Weights of a small CTC audio transcriber: 2.23M parameters.
Rows from block 8 of a small CTC audio transcriber, named by matrix and row number. Each number is 50 + 10 x the weight over its row's rms, rounded and kept within 0 to 99. All counts start at 0.
After each channel's rows are labels from the 100 clips, of 14976, where the channel reaches its highest value: "responds to" is what is common among them. Only what is clearly more common there than usual is listed. The data: short read English sentences (LibriTTS-R). In brackets: how many of the 100.
# conv: width-3 conv, dilation 2 (model.blocks.8.conv.weight, 256x256x3, each kernel summed), inputs 128-255

conv.204:51 59 43 52 41 49 48 37 61 48 59 54 24 63 41 48 45 56 47 34 50 61 60 48 64 46 51 51 72 49 61 58 29 52 41 54 62 44 55 69 64 34 69 35 61 62 43 47 50 46 35 53 45 35 38 48 55 69 45 58 46 47 39 63 63 59 43 70 41 55 52 64 60 44 32 45 34 38 52 43 46 40 43 70 43 51 49 34 39 51 58 29 57 54 60 61 55 49 58 40 49 47 57 62 48 54 56 53 42 49 53 48 39 41 42 41 50 45 64 52 48 61 64 33 46 50 53 42
responds to: the word "for" (30); the word "of" (26)

conv.60:59 39 38 33 55 42 47 46 57 33 39 53 51 45 50 42 68 51 43 55 57 37 52 39 59 56 46 59 49 52 54 42 62 45 31 41 51 58 38 70 62 45 60 37 23 59 52 44 48 42 47 48 55 53 50 38 41 39 53 63 52 51 41 57 62 64 47 31 53 51 58 38 64 37 38 56 63 51 52 52 44 43 38 35 46 45 46 35 45 44 46 37 41 45 35 61 61 36 58 63 41 44 49 38 46 37 29 51 41 58 51 37 39 60 68 56 56 44 41 59 41 64 39 36 58 47 51 38
responds to: the word "never" (55)

conv.188:55 53 56 56 40 45 62 50 55 63 32 51 49 59 51 43 30 52 50 43 41 43 50 47 67 64 64 54 60 51 58 45 26 39 51 47 58 63 54 50 33 51 56 50 44 66 53 27 57 43 58 53 46 53 45 46 50 41 65 52 46 32 34 51 29 57 45 66 64 46 51 35 66 36 52 63 45 49 51 60 34 62 44 44 37 60 57 49 67 48 49 47 52 52 37 49 68 64 49 35 60 45 43 35 42 53 37 61 46 68 52 57 63 53 68 29 30 52 60 40 27 46 50 39 62 64 47 57
responds to: the word "never" (25)

conv.107:46 56 44 59 41 49 50 50 50 39 55 58 47 48 55 58 48 58 34 35 60 50 64 55 61 40 55 35 39 45 44 27 58 54 64 52 42 41 52 51 58 42 41 46 35 55 53 48 52 37 52 60 54 57 58 44 36 55 58 52 47 31 41 54 51 51 62 51 42 60 51 32 59 49 60 45 49 40 53 48 64 56 57 48 42 47 55 59 56 34 54 40 46 36 55 63 49 47 56 47 22 57 49 52 59 41 48 61 44 73 49 56 49 62 64 67 34 44 37 43 45 60 57 51 34 57 46 52
responds to: the word "the" (79)

conv.131:52 36 28 51 45 45 38 59 49 47 48 45 34 50 52 60 48 62 48 70 38 63 65 47 43 29 50 43 66 51 68 53 57 52 59 58 48 55 42 54 56 49 38 52 55 60 46 46 43 55 37 51 44 55 35 52 45 43 53 58 34 51 32 63 68 48 52 33 52 39 43 46 69 43 79 50 51 28 44 62 60 54 56 37 54 46 67 44 49 30 58 45 57 63 62 44 56 39 70 37 46 45 58 69 58 52 45 48 55 68 45 50 37 42 50 58 35 37 40 49 43 45 50 53 42 54 60 60
responds to: the word "the" (52)

conv.171:50 49 45 31 47 59 54 34 51 43 32 65 53 54 37 46 46 55 56 31 51 50 40 57 69 63 30 39 46 52 57 56 71 53 43 43 44 58 42 45 53 33 39 43 60 58 59 49 51 40 47 55 55 35 55 42 53 45 27 55 61 47 51 62 62 46 56 35 49 62 52 41 44 17 24 29 57 51 53 54 36 45 53 52 37 49 56 47 47 34 45 57 44 63 38 59 44 55 59 50 60 38 46 64 43 39 55 76 64 48 66 47 40 56 57 60 59 54 54 36 51 54 49 33 46 60 58 33
responds to: the word "never" (37)

conv.237:46 49 50 41 49 32 54 47 42 52 56 62 49 41 43 47 51 47 58 61 52 43 71 49 68 54 57 47 43 68 57 43 49 50 40 51 49 44 48 36 45 50 52 51 32 64 56 45 63 52 65 64 57 48 49 54 36 42 49 41 50 46 53 37 48 40 59 48 31 42 49 44 45 51 48 33 37 35 48 48 38 38 59 49 55 45 51 53 55 60 57 52 53 52 38 36 39 55 49 65 44 55 38 43 59 30 58 53 33 35 71 62 66 55 36 42 51 53 55 46 66 49 50 45 46 47 40 32
responds to: the word "never" (36)

conv.86:66 52 55 57 44 44 53 54 46 59 61 69 57 39 32 34 40 42 73 54 60 59 43 36 49 43 44 55 55 51 58 64 30 43 49 51 54 47 58 59 50 66 46 32 29 52 40 45 39 56 44 46 41 60 42 44 61 58 36 51 61 52 48 48 45 46 42 44 41 59 46 53 68 34 41 52 67 36 34 45 51 51 42 43 76 52 69 36 46 45 40 52 31 41 42 44 39 50 37 56 23 47 52 47 43 69 47 31 46 57 50 49 48 43 48 62 56 50 30 51 36 60 42 39 42 52 46 52
responds to: the word "for" (31)

conv.141:45 62 54 45 54 48 36 53 49 41 44 70 52 38 49 54 59 36 59 35 49 53 51 47 46 65 57 59 47 63 39 54 40 35 54 47 39 54 36 59 53 54 49 50 49 40 31 38 46 49 53 64 40 45 41 45 31 73 68 64 46 61 40 59 64 47 44 45 32 48 70 44 53 51 46 44 48 34 55 56 44 45 40 59 52 53 60 61 38 45 43 42 38 69 65 61 30 55 59 76 52 35 73 63 58 43 41 49 47 35 51 54 51 44 49 62 58 50 42 61 56 53 69 37 44 61 41 35
responds to: the word "for" (32)

conv.205:46 61 38 44 58 59 63 54 52 44 39 71 51 53 40 60 46 59 47 62 31 41 54 34 38 55 53 67 67 69 36 35 43 56 53 48 43 46 41 44 39 40 54 55 43 50 58 47 50 46 60 41 49 46 40 37 23 58 57 54 61 45 45 41 35 33 44 65 29 46 38 45 60 48 54 51 40 51 63 57 61 41 59 66 40 60 34 32 47 44 60 52 44 56 50 44 52 62 62 54 54 55 41 54 39 62 61 32 34 44 55 50 65 40 56 67 31 38 50 37 66 40 53 41 50 35 45 44
responds to: the word "the" (52); the word "of" (36)