Rows from block 11, named by matrix and row number. Each number is 500 + 50 x the weight over the matrix's rms, rounded and kept within 0 to 999. All counts start at 0. Numbers have three digits each.
# fc2: squeeze-excite expand (model.blocks.11.att.fc2.weight, 256x32), inputs 0-31
fc2.0:497503503506484502437520499459501495525460613493438498642500302499501484497427502478744497503417
fc2.1:408499500500433502419504493555497495468433662461463497387501516499500441499536502470649529499391
fc2.2:492499501500367498467456501487498498493511445496542499459501628503502345499462501444506480499526
fc2.3:516498503500529500469486502517497501497466541429540499303500512503501483499554500519528489500554
fc2.4:515502500502476505462510501471498501509639504484509499500499480500501402505564500444465553499549
fc2.5:452502498500624503596454500588504498475411470415569498615504548501499383499369501505679456501432
fc2.6:502497496501488502530472500487497502453500510515466503495504530498499450500501501527616528499450
fc2.7:442498499504485497672440498408507503435381517369578508420499591495497407502486500479559501501489
fc2.8:578501502497523501532522502523493504543469464466604497392494417508503492502510500492450541499425
fc2.9:471499503497507495489553502475505502443444553455534508419501515497501583501354503499594523503574
fc2.10:466496498501605503504500500508499498441473638413325506538498494501500586502548502501521468498466
fc2.11:533500499500523497504469498391498502402552529491514499508502466505501501501531498526500584502504
fc2.12:347501496498646496281542499545499502599443513546373501517501565501502532503474496491648536501477
fc2.13:508501499498550500508427496403496498437368536465490499559500444499496586499592498492572511503491
fc2.14:464503501500582497528391499420495501572373590586341502357500539504500510500416503550635511502441
fc2.15:551499501496504500510538499481503499448500562401545505519501483496500495502481504525503482498423
fc2.16:538501504504480505538432494284498500584456493573457500469504556503503452504485500479552515500531
fc2.17:477503504498443499506485500415498497580464618446526496565501423499497460500523500320543551502452
fc2.18:424500500493467500588541500469498499480505586447410498525496593501497519497481501484664505500430
fc2.19:545499501496448496416506498399503500496635499472468497494501546501499474500571499549428454499453
fc2.20:414499501504502496572545506563498498485412477493420498488504407498503434500457499548589486495515
fc2.21:503501500500523497534368498533495500539549517442520500358498557497500458502540499483448645501525
fc2.22:500500500497482494495473494416493498442504531492591497500498398499499463499628497520463484500456
fc2.23:475501503501538498558470496473498502524412541477463499550499384500502449501449501565584373497516
fc2.24:375500496500566499409586500523497495374628575430444502585500549496500446498648498528507584500525
fc2.25:574496509503483494533500503570503507572493569615563501554501661501501521502597502601502502496546
fc2.26:472502504501467503615409499600502505547537550332377500481502454498495545502559501496553425498451
fc2.27:552500503504545498551498497528498499417551515511520504473499429501495516502554501450383540504490
fc2.28:542498495499503501454465499524503499496619363524696501408500525500501364498481499470322543500416
fc2.29:475504501504574500509499497433502500499521437480582507441499434502499473499496498511419477501523
fc2.30:501497503501474501466598502458500498647566493420488496564501497502500591499561501465517552499445
fc2.31:471500498500491498571426498519501498295479543510481501446501561499501733502489501462395457500465
fc2.32:435499499501485499347595500483494501584593484586442498390500419503498451500622499533378483501505
fc2.33:560501502503383498562477491430499501477426461568515501434502597498501519501613498486501491500492
fc2.34:440505502502424499491455501525498498494574495381447499622501523501500374503576494478433538501528
fc2.35:411499501500468500505427501516502502513623474518521500563501465498499366498586500467500510500478
fc2.36:515496499504547501457502499568500498452572362486608502561504501496498500500528499459453474501535
fc2.37:494497496498501503511410493543502500546566553398507498477502475496500463500445502539650518502404
fc2.38:559500497495526505432480513469499503452447485474549504526505496502500557498456503520423439498512
fc2.39:402505498502389497431440508392500505496627474464516497505501629499498440503511499462552492502538
fc2.40:470499498505474497582421501505488501560519519474543501553500500501500471499502498444501437502408
fc2.41:475499497493473493466554500403501505435356604478391503465502579497499567501470500513591466500482
fc2.42:472499499499482498444454502590501504594548393496571502516503381499503533500492500407503600498566
fc2.43:462499496499536501412414500345503496575490490528496498451497480500499480501542501404510470497565
fc2.44:498498501499504503495485500476498504477533587423455500491501480499503576499471498401405531498509
fc2.45:390499501505467503531499500503499500569420651438523501491504527500497596500465505465570453504404
fc2.46:468499500497585502448438499525500498575469560470449498402498602503503633503485499431511362502523
fc2.47:430500500499419498492428496484500503515527590519484503550501453501501504499531500468587504503327
fc2.48:536501498499526498505382498506503501478498560552466501441504525498500600503525501443566520503516
fc2.49:480500502502528498462484502499495499398605446676540500493499499499501407500577499513438509500526
fc2.50:598500496500566500365488494534494501492447452483530502604506317506497526501439499422522517500491
fc2.51:525497498499634502437478501480501496543484617392495498484499452502505463498523499455501465499545
fc2.52:464504496499497504492430501439499500528435555531528502443498480499499607499489499478533553498513
fc2.53:505497501499547496391432499587504501461522394460507503539496506496501440498493506443496515501377
fc2.54:469499497501403493490477498399503496518370464535514499470503511498498443503499499523600423499579
fc2.55:393501495497660500424574499426494503520460611506316497493500508504499515502584502548509540499434
fc2.56:391497502494535502578489499443500501635440498495479501476496653502496548499390497439505595501353
fc2.57:391501502498580500540548502509499499498418476398440501472498624502500590499522497485468499498578
fc2.58:504501507501548498460439502402505503520551507502602502522496473506501414499509501463539513499444
fc2.59:576500502504572502457559497563505502522494522556501504589500524502500603497570498479510506503470
fc2.60:434500503503513489573515495445503500321467577628433503506502496504499499498496501438382593502411
fc2.61:432502499499556498392423498531499502512501469474575501594495411501500479502521502540505478500492
fc2.62:491499499499467499552438499483500498485402533529517500277502523500497343503502502496582474501446
fc2.63:616501501501524500462461493500492503439549452538449501579498502502504427501547496532440504492467
fc2.64:488503495499482503535443501479502500561535503553444499527499505501501457498523502425562512503446
fc2.65:506502499503500503442462498550495501529490411555518499439497564490501522502373499433444473504468
fc2.66:462501501502517499470573502476501501524527550396532503478500446502497656500610498553220490502588
fc2.67:497498500495432499432543499567497502453616445480408502495500473498499638499412499558463434498495
fc2.68:348499495504583501450553498536496505541478466526571497545499492500496456496461502576539543498424
fc2.69:547499500499513499395454502729501498524546478489472497352497476501500517499418500370417467500534
fc2.70:505502506496516498538409503510501495483469537561492499652501446500501591501599500435316485499473
fc2.71:486500499495546496448477497421502503449508535571469495542496414503501448501551504572425474497407
fc2.72:634500497497449502448465501438498501535545418480420497451500577502499588499538501512474581504442
fc2.73:468502495499556500490541501464496499583535491461521502503499389499500472502475502604510505500531
fc2.74:424499502507556497483510507540496499622471408473516501432497453492498459501428500613458478504428
fc2.75:484500496506576503465523492409503502581500549459527501500500506496496669498471500481537599502387
fc2.76:420496496503453500485613500503498500522409566463505500417500525498501453499537498408436637498446
fc2.77:521505503502438503476572497477503498592398547514521496424498417501502456504518500481542546497527
fc2.78:441498500499466497495485498534497496431504545535464503604497497503499655499528502405413580498446
fc2.79:479504496500440504459440500373496493417518543638636499556499473501501348499521501424583587501483
fc2.80:443499495506466499438478498486500500613507451461408497516500540506501522503474500440629506501533
fc2.81:446500503501479504450411502488506503412378503555493493429502502498497518502539500544620468497556
fc2.82:605499498498596503422429501535498504473671482436475495506503460502502583499633501351420453498639
fc2.83:507499500492557497435446500572496492562370465483384497466498410498498602498546500502569428505521
fc2.84:617499496505620498394499496463499501545567575442447497437504702502499567499435498482727475500414
fc2.85:419500502503539498561442499524501497458494575456279506549504537500503664501492499362546544497592
fc2.86:471499497500432493428521496522499502512432597618448501461502481502498551499398500505582531498552
fc2.87:537498494504488500508466499460494498541506456508462503469497445499500591505480499518415536502460
fc2.88:487503495499503500587469499457500501451509512524473498469499445502499489502584499503495473499508
fc2.89:493498498499486504479502504491503500430511564493455498535501551500499377499541498486368520500401
fc2.90:417500498500537501536453499470498500745531490508350495490502428498501495498346494710636541502460
fc2.91:453500493497482497435547502524502501523570509526542502419501490501500504500543501477596455500476
fc2.92:593501497501601500473493495390506500562485475489499496511500639498504656500630500505433560507485
fc2.93:274497500502569501348389498386509499464500553710405499503500405504503401498504498530527387500540
fc2.94:480500492498516499479625502581499493534481473495581500485502418503501435500575497350488554502501
fc2.95:509502500500511496460469500503494499566578402516519498523503441500499375500570502478369509501559
fc2.96:504500496501414502607432502596495502400505518404562502414501511496499380500415500524431566502584
fc2.97:460498503500588503502430497622503500353452393539522501510500615499498451502567500415479579501453
fc2.98:501500498497434499461594498449492501482532426476509500632501520501500462499524504477511498503512
fc2.99:583504500494511496504395503527501498543479498548423500461503367500501476500502500527516437499524
fc2.100:233503500495481495417413499431501495516442558785456501550504485494503498499477499515613379499449
fc2.101:491501498506506498500609499492491499579475568489545496371501423501505292501506502480606568497522
fc2.102:505502500496597502483436500585499500520479384535524506445498375501499444499422499517507504501533
fc2.103:501497498501553501370508499525500500603463527501361496539500476500499441497504496397377486500580
fc2.104:549501495501474505506504500658505499285466469480510497558496536502499447498367499487416537493391
fc2.105:540500496499387501531466498521497505487486458448496495520499556501497512504466495451484443502550
fc2.106:463502498499414501536566500520502497536541549452543498571504514504497590498469500565424376498389
fc2.107:500499498500501498494372499453498505673444486485346495467496507497502483500469497454518468499588
fc2.108:297499499503611497442525506454505501561352576624442499464498452501502507500529502462452469495591
fc2.109:303499502505478503419605501470500497651378634626492506273498492496499437499501500458711584499456
fc2.110:509501504496500497555421500506493501534510514412500494494503571506498487498402499439474483502426
fc2.111:575500499499474498562546500537503498486557466493444503502499497500500394498523502481492420499490
fc2.112:558501501496485498546499504544499502604466550571540498509505605498500531502586499584572503498569
fc2.113:469502503498497498510416500484492507437461558484527500574498482500499407500441498508519477501414
fc2.114:467504497500425493596492505498503502550394497443480502482500519498499597501533500418544584487447
fc2.115:467503499500520502440474497610501502510558460479576498442496550499500456501480500429500490499519
fc2.116:526501500500445499535477501560500499495471591484470501475503552499501437498437497527610541501511
fc2.117:517498498501588500591435501520493499485454446394532501728497402501499502504448498443462402501413
fc2.118:595504499498462498467460500546494502412592476473474498434501509497501461503431499545369514499501
fc2.119:538498497500482502558416495552501502531529526458487498452499456500501450499494503456530528498534
fc2.120:424499500502592505543439497442503498396550579513505500466503475498499487499512496527459402502490
fc2.121:573501498497511495526522511511505495439497526488445499563492526497498419502417497417431515504434
fc2.122:568500503509528498476573502485505501544506388461519504495501508499499428503526502464477544499414
fc2.123:501496498499542499474517501464498495515393454536619503501502449505502407504477498540491384502491
fc2.124:510496502495466495505393501417495497450611555524495500471498534498501408498469498477470518499434
fc2.125:565498501502482501470510499598498495395492453415515505507501445498502581502556501559455439498534
fc2.126:281501499497525498374544501385503498697480503479507506473501491501501404505610499378720427503525
fc2.127:482501504501325498517448496468498501502571627555463504482500420500503493501513498503462571500482
fc2.128:482503500493467495545497501507504499480433462513494488401497457503498436498523503557479487500462
fc2.129:586497502500539502544517500585501497521430557565544501580498651499503429497530500545492480500527
fc2.130:484498500502510497428513500511501502589519457475530501432498535497502534500513502452492497504568
fc2.131:499500500499455498472443498527496500554509385482526503589498466499499557499489499511511544498528
fc2.132:510501501502487503407393500624501502459614513529479499466501423496500462499522500510548477505526
fc2.133:482499499501530501535621501442501500560542470498423505425502436500498527500487498599560469500537
fc2.134:584499505495509502478406498532493499594671564392493500435498499504498406501325497563544616504504
fc2.135:517499502500451499466419500493496502406392555501533505472502596501499443502478499459534496497525
fc2.136:371500498495530499553501502436499501566429591472481500535497482501503504499603501565442521500432
fc2.137:603499496497598495611503501336507496465437367365492497463506604501495659496373495514486478503662
fc2.138:522501497502552505464507498527503502579462469513371496446499481498500496499389500516541446498519
fc2.139:600499499495525500506449503574497496377548524506442496369500442500501452497481500571409506502456
fc2.140:466499503503411496469453505493504499595467502458574499542494417501502405499414497584501474504501
fc2.141:604500501496454502495495500519495505448596351572523501433501525501499515500515498538471444497521
fc2.142:497499496495412501546423499252502498445479452507478501606495528504496612502414501551440515499500
fc2.143:641498503501409497446372500704494500404659475279334498282504446503497612502637501496513489501781
fc2.144:539496499497494500549427502564503502405587416411510501596498495500500470500444504417427498496481
fc2.145:541498499493467499449477500492506499539575374614471504441500481500498405502452497481456502500538
fc2.146:458502504507398501477406496499500495513430520462604502618501521501502632502482496314509528502547
fc2.147:337498499500503495511487499515494497556400523585464501553502458497501587500556497422516550500527
fc2.148:488503496501550503534506497494501501402472545529466502430498531500503443499442498556610528502419
fc2.149:488496498505519505399480501408504500481504597547479498489499464503501553499490501484448488499359
fc2.150:415501499496418501464507498427497498572518466406538496617494336499500709497468500566395493499548
fc2.151:354501498500417497476473499599499502542401512549451500629499450502497695502534500502553571499491
fc2.152:593503503497498500486422501525499502561578434475463501546498448500502391502456501530517583501538
fc2.153:573501501499595498499529499470502497557337524418524498348501514498499536499415499476540564499436
fc2.154:506500503499435498420561497489493500491565480523479498534503422502500438500552504527482537496473
fc2.155:490501499502528500430436499436500498547487489516525499484502589502499446500533502416621443500473
fc2.156:456504498500477501487480498500501499595571424421667500470503503503498585500481501405351426503578
fc2.157:471499504503551497423587499578503501510405460538459499523497561500499511502499500340536416500538
fc2.158:544497497501453500502500498460494499496512339388531497537498559498500564501399498509566516498432
fc2.159:504502499501620504541605504527499507484361529432446505556497503500497425503453495452533483501528
fc2.160:603503499501469501369573498508500500651456500490473499403500486502505403499502499401565473501426
fc2.161:523501499502555502417552502505499502478499463500627509507499547499499431501391499472380390500442
fc2.162:536497502500541496561412497643498500397486427472485502477499571502496335503424501548423455500490
fc2.163:462500496500548500346448502555499501443555479444617500470506555502501362501440499454505563505526
fc2.164:528499500501463501488443499391503498601621380420513500669496405500502355502447503549496527498562
fc2.165:464498500501599495527449496490499497478353678464332497650500367502501378504589498603526461497493
fc2.166:374499508501529493604579500428503500438425593424515505548500480501502532500453502398489472498479
fc2.167:518498501503430500602463498507500501417550455516559504471497488502499455501529502460523536500479
fc2.168:451499500494641498523511502506501504533516426542458504492501462498502516504496502526612568503532
fc2.169:443496502503468502538545500486503495513409447530550506579495521502499455500412499503516512501369
fc2.170:363499498500539497535404497494500498588403577468502495442497571498501466495524499485570443500498
fc2.171:521501501499487502467494499442503502455447474407468497553502492496498544499413499576431482498570
fc2.172:557502500507393500543570497355498501417514604440437497581500511503502362499530498481539514500348
fc2.173:524501499501442503476585499551502500488420544501482500433497498502500553500626498374558476496425
fc2.174:550502499507472497479489499552503505478517500425421499562498532498501508498464503406443509498503
fc2.175:455499498504521501490618498495501503547570492556358497531499432495498455502546501461491603499488
fc2.176:457500499504641502425474501536498501453320532414476502455498577498499521501511498574476489500526
fc2.177:553502502504510498478406501478501501591447452469528501416497496499500584501509499486501508501516
fc2.178:555502499505293504544455497574496498473500410440516502512501509493500626500460502508466369502473
fc2.179:717500501500493502486519491444497500445502402390594497509504454503501434499389501463559559498410
fc2.180:523499499500410496521448501443498497558457449479470503542493503500503459500463501511503455498509
fc2.181:418500502497416502463461500419499504574430532488505506526496411507502458502550498465504553501543
fc2.182:407500498496507500452488501519502499424498438455628504538498567501499389502566501442258510498525
fc2.183:443499495500345501532478502428501503577402626505494493446499453499497384501512503462463480498472
fc2.184:462502502502513498432436497499497500561601508418594495455499377498498499502500500506511448500480
fc2.185:472502501494554501520504499499502499468551552348482497563503517503496456495558500530510473501491
fc2.186:480502501503457498398526502505502498549554516509494500545498424501499418499570501520452478500547
fc2.187:471495499498447500562541496462500499627470540369435498319499497500501571499560502548576506498473
fc2.188:520502495499467498429557498546503501565462419430518502394497515502501412502480499433424466500600
fc2.189:464502497501319497634350498490503498379592495588420494616494436501501517501608498473434443499410
fc2.190:533501500499542494594386503495503502403571369464583492423498492500501544503540499575462550502477
fc2.191:332498499501628499454441497422506500417440481576421500586500517499500501501453501549554518500635
fc2.192:498501502501500503458611500473497500421452552529458499440507566499499484501491501500495554502460
fc2.193:487501502498454503592631496594500500463482476472375505409496571491500474502524501491592563497508
fc2.194:432502497501475499503548499385510498472492539534542505577499503500500553500597496449514477503357
fc2.195:440502502498502502517578499393499502512338579452377495611497495500503604499566498464607503502373
fc2.196:491502502498515502499497498470497502533400545541455499453499515500499582497552502484544458499449
fc2.197:482502499499474503533433496532499501471449437533562504482498534503503441500496500418505526500482
fc2.198:501496500499426498527369497529493500475546586486515501562500552498501554500389502452471436496452
fc2.199:572500500498489502452503502539496498439437437566439501565498533497499486500357496509561517499404
fc2.200:474499501496552504505426492499501501412424511454493504494499510504499485497530503486449496504486
fc2.201:520500502498656498465485505569494500446550428440481503490501487500501458497490503528452490503535
fc2.202:422500502498439499533445501570505499537510570541437497453500433497500518501497502552651592499630
fc2.203:473501498504524498628526500535500500324414568516477501476500553504498485502512500504526502500620
fc2.204:569498499502494495489452501388504501407502478445550500597500518501500456498599499552536487499400
fc2.205:513504495502470498467449488546497500475571405464556498474500518497499458500491498568516487497453
fc2.206:421498500501488498574434498656498496373448431486600498351498499498498428497507498582403395499518
fc2.207:589499505500429498451488496485499501573327428396587504561501484500501594503346499341534540498453
fc2.208:460497496495588499568477500608497502460543333464470500475501527500505457498502506518401435496542
fc2.209:418500500498493500477566498465503499486558512464523496489500452498498476499603498541564510497459
fc2.210:460500503503482504531532500525504501489470335742510497501500386500502487502568498340326586499499
fc2.211:525498500495527498423553498568498500456515472523394502566500414499501493501562500441535491503523
fc2.212:520499496500440501566511498449498499532437444546487498505502571497502571504467500466565479501444
fc2.213:538499502501474499605518499454497497518421547447390499404499501499497492497499499560586451500501
fc2.214:499500501500542504455418503455501498443335529575520496449503580501497591498488502499597570497537
fc2.215:543500500501421499497504505414501498441552652373519502334501467495499443502618499509520493492485
fc2.216:536495502495440496469509499535501500483507552502524502557500610499499451498564503478525552497496
fc2.217:594497504503505498421496500516499499401448517472601499492498459500501570502475501428458542501461
fc2.218:505500499497564500539406500426497507462450540526516505456502574501500389498439499534562546504479
fc2.219:522496498499480490532461498451497500405491404588501499399498526496502388500550502600359590493423
fc2.220:277498501497585503383610503457497501537359550510470500574504482503503450498499498422587582498522
fc2.221:490502499499510501507444498430496499412442487439485498458497617500502450496462497510507447502662
fc2.222:441500499500552498399515501444499502422491540511560500569497518503502603498516499580499414496465
fc2.223:469501500504407498574443497619500498398559493472525500450501508500501378498600499544446573501442
fc2.224:492500503505453497449427496579502499429534511510469503459499536503498479502460504460451494499466
fc2.225:545502499502591495450482497518505502489490447482536503505502451499498458498448500520476523502484
fc2.226:527501500499536498399568498497494499440500513486433503497499515503504403499488500475445484501590
fc2.227:405500499501532498462413498520493498557542536459525497524501461502497410499493505474542366503499
fc2.228:490499500500548497469483498441500499524589392560548502503500647499500503502390501508357340506454
fc2.229:481503498502484497513423499529502499422482487519606492389501525500502451502497500523538629501498
fc2.230:375497496504528497428469498502500499543452667463434501523500401500501432501455501302667458502525
fc2.231:572500500500489503454606504579501504522518505486430498567498481502499384500433499401448551501499
fc2.232:443500502501530502423587501519498497547490459501493498370493628500500610500508501511542453503493
fc2.233:559498500498575505613488500504499499521420519485399492555503462501500570502464500503516480501413
fc2.234:521500497501493496399565500552503504431520589590485504465502465499498441502417503456390554502550
fc2.235:545501504496501498609575501444498504459570476613496500487502525502500489501490501436392480505535
fc2.236:490500496503421504512483497391499502549455523499478500597499460498501634501470499476551473497441
fc2.237:410500498503476498576399500533501499436511388530488500535497498498502469499545498554494484501454
fc2.238:463498498500549501450473496435499501563478509518518502457505526501501512497418502454441449502494
fc2.239:466499500501520500486540496566503500450566444476564502437499604501502412502520504509507579498437
fc2.240:432499498507504497552537497527500499562461533494377498546499500504498614500513499464463393500473
fc2.241:472500498499480504485523499487495503509473439459550497505505561501497653499462502532561455497479
fc2.242:502499496497493497543443501614499500437477558518450500405502558502502343498463501537588462506443
fc2.243:602499500501499501621494501511496497546408524400523502450497510505502550499416499441515516496527
fc2.244:542498497502434494520539502557503494568532562580559499545500616499497551500544498553477493502562
fc2.245:561499500497510506512503499469506502476421425575518504487499435502501532502622501496512476501468
fc2.246:544497496494489499456469497449498499470536496520529497578503520496500386502518499507564519500461
fc2.247:541498497497576503526526501569500506543515333471472506471500438497503533500519501426324525501468
fc2.248:533500502501319497528543499511502498508491504434459497619505551501499431499447499467526391500417
fc2.249:595500499497418496509513502547497501331551294447462503626502494497500426502457501619460403501469
fc2.250:559501498503584502491514501361498499441537459428472494556497553500501403499378499507571450496539
fc2.251:489503503503593500535555500389503500496290491495478497471503457501500509500502497544401458501580
fc2.252:513501499501528499430575498458499503532418496449534498513499500498500417499539498549572510498424
fc2.253:434503501500453496419423497563496500465476475546500505454497585497497336502376498532563521495575
fc2.254:565499499502421498449468497571502500423562406497478499565497466497502498498475497428346497499495
fc2.255:538501500495361501534450499569498498434441526447581503407501550501500366501462503503479483501451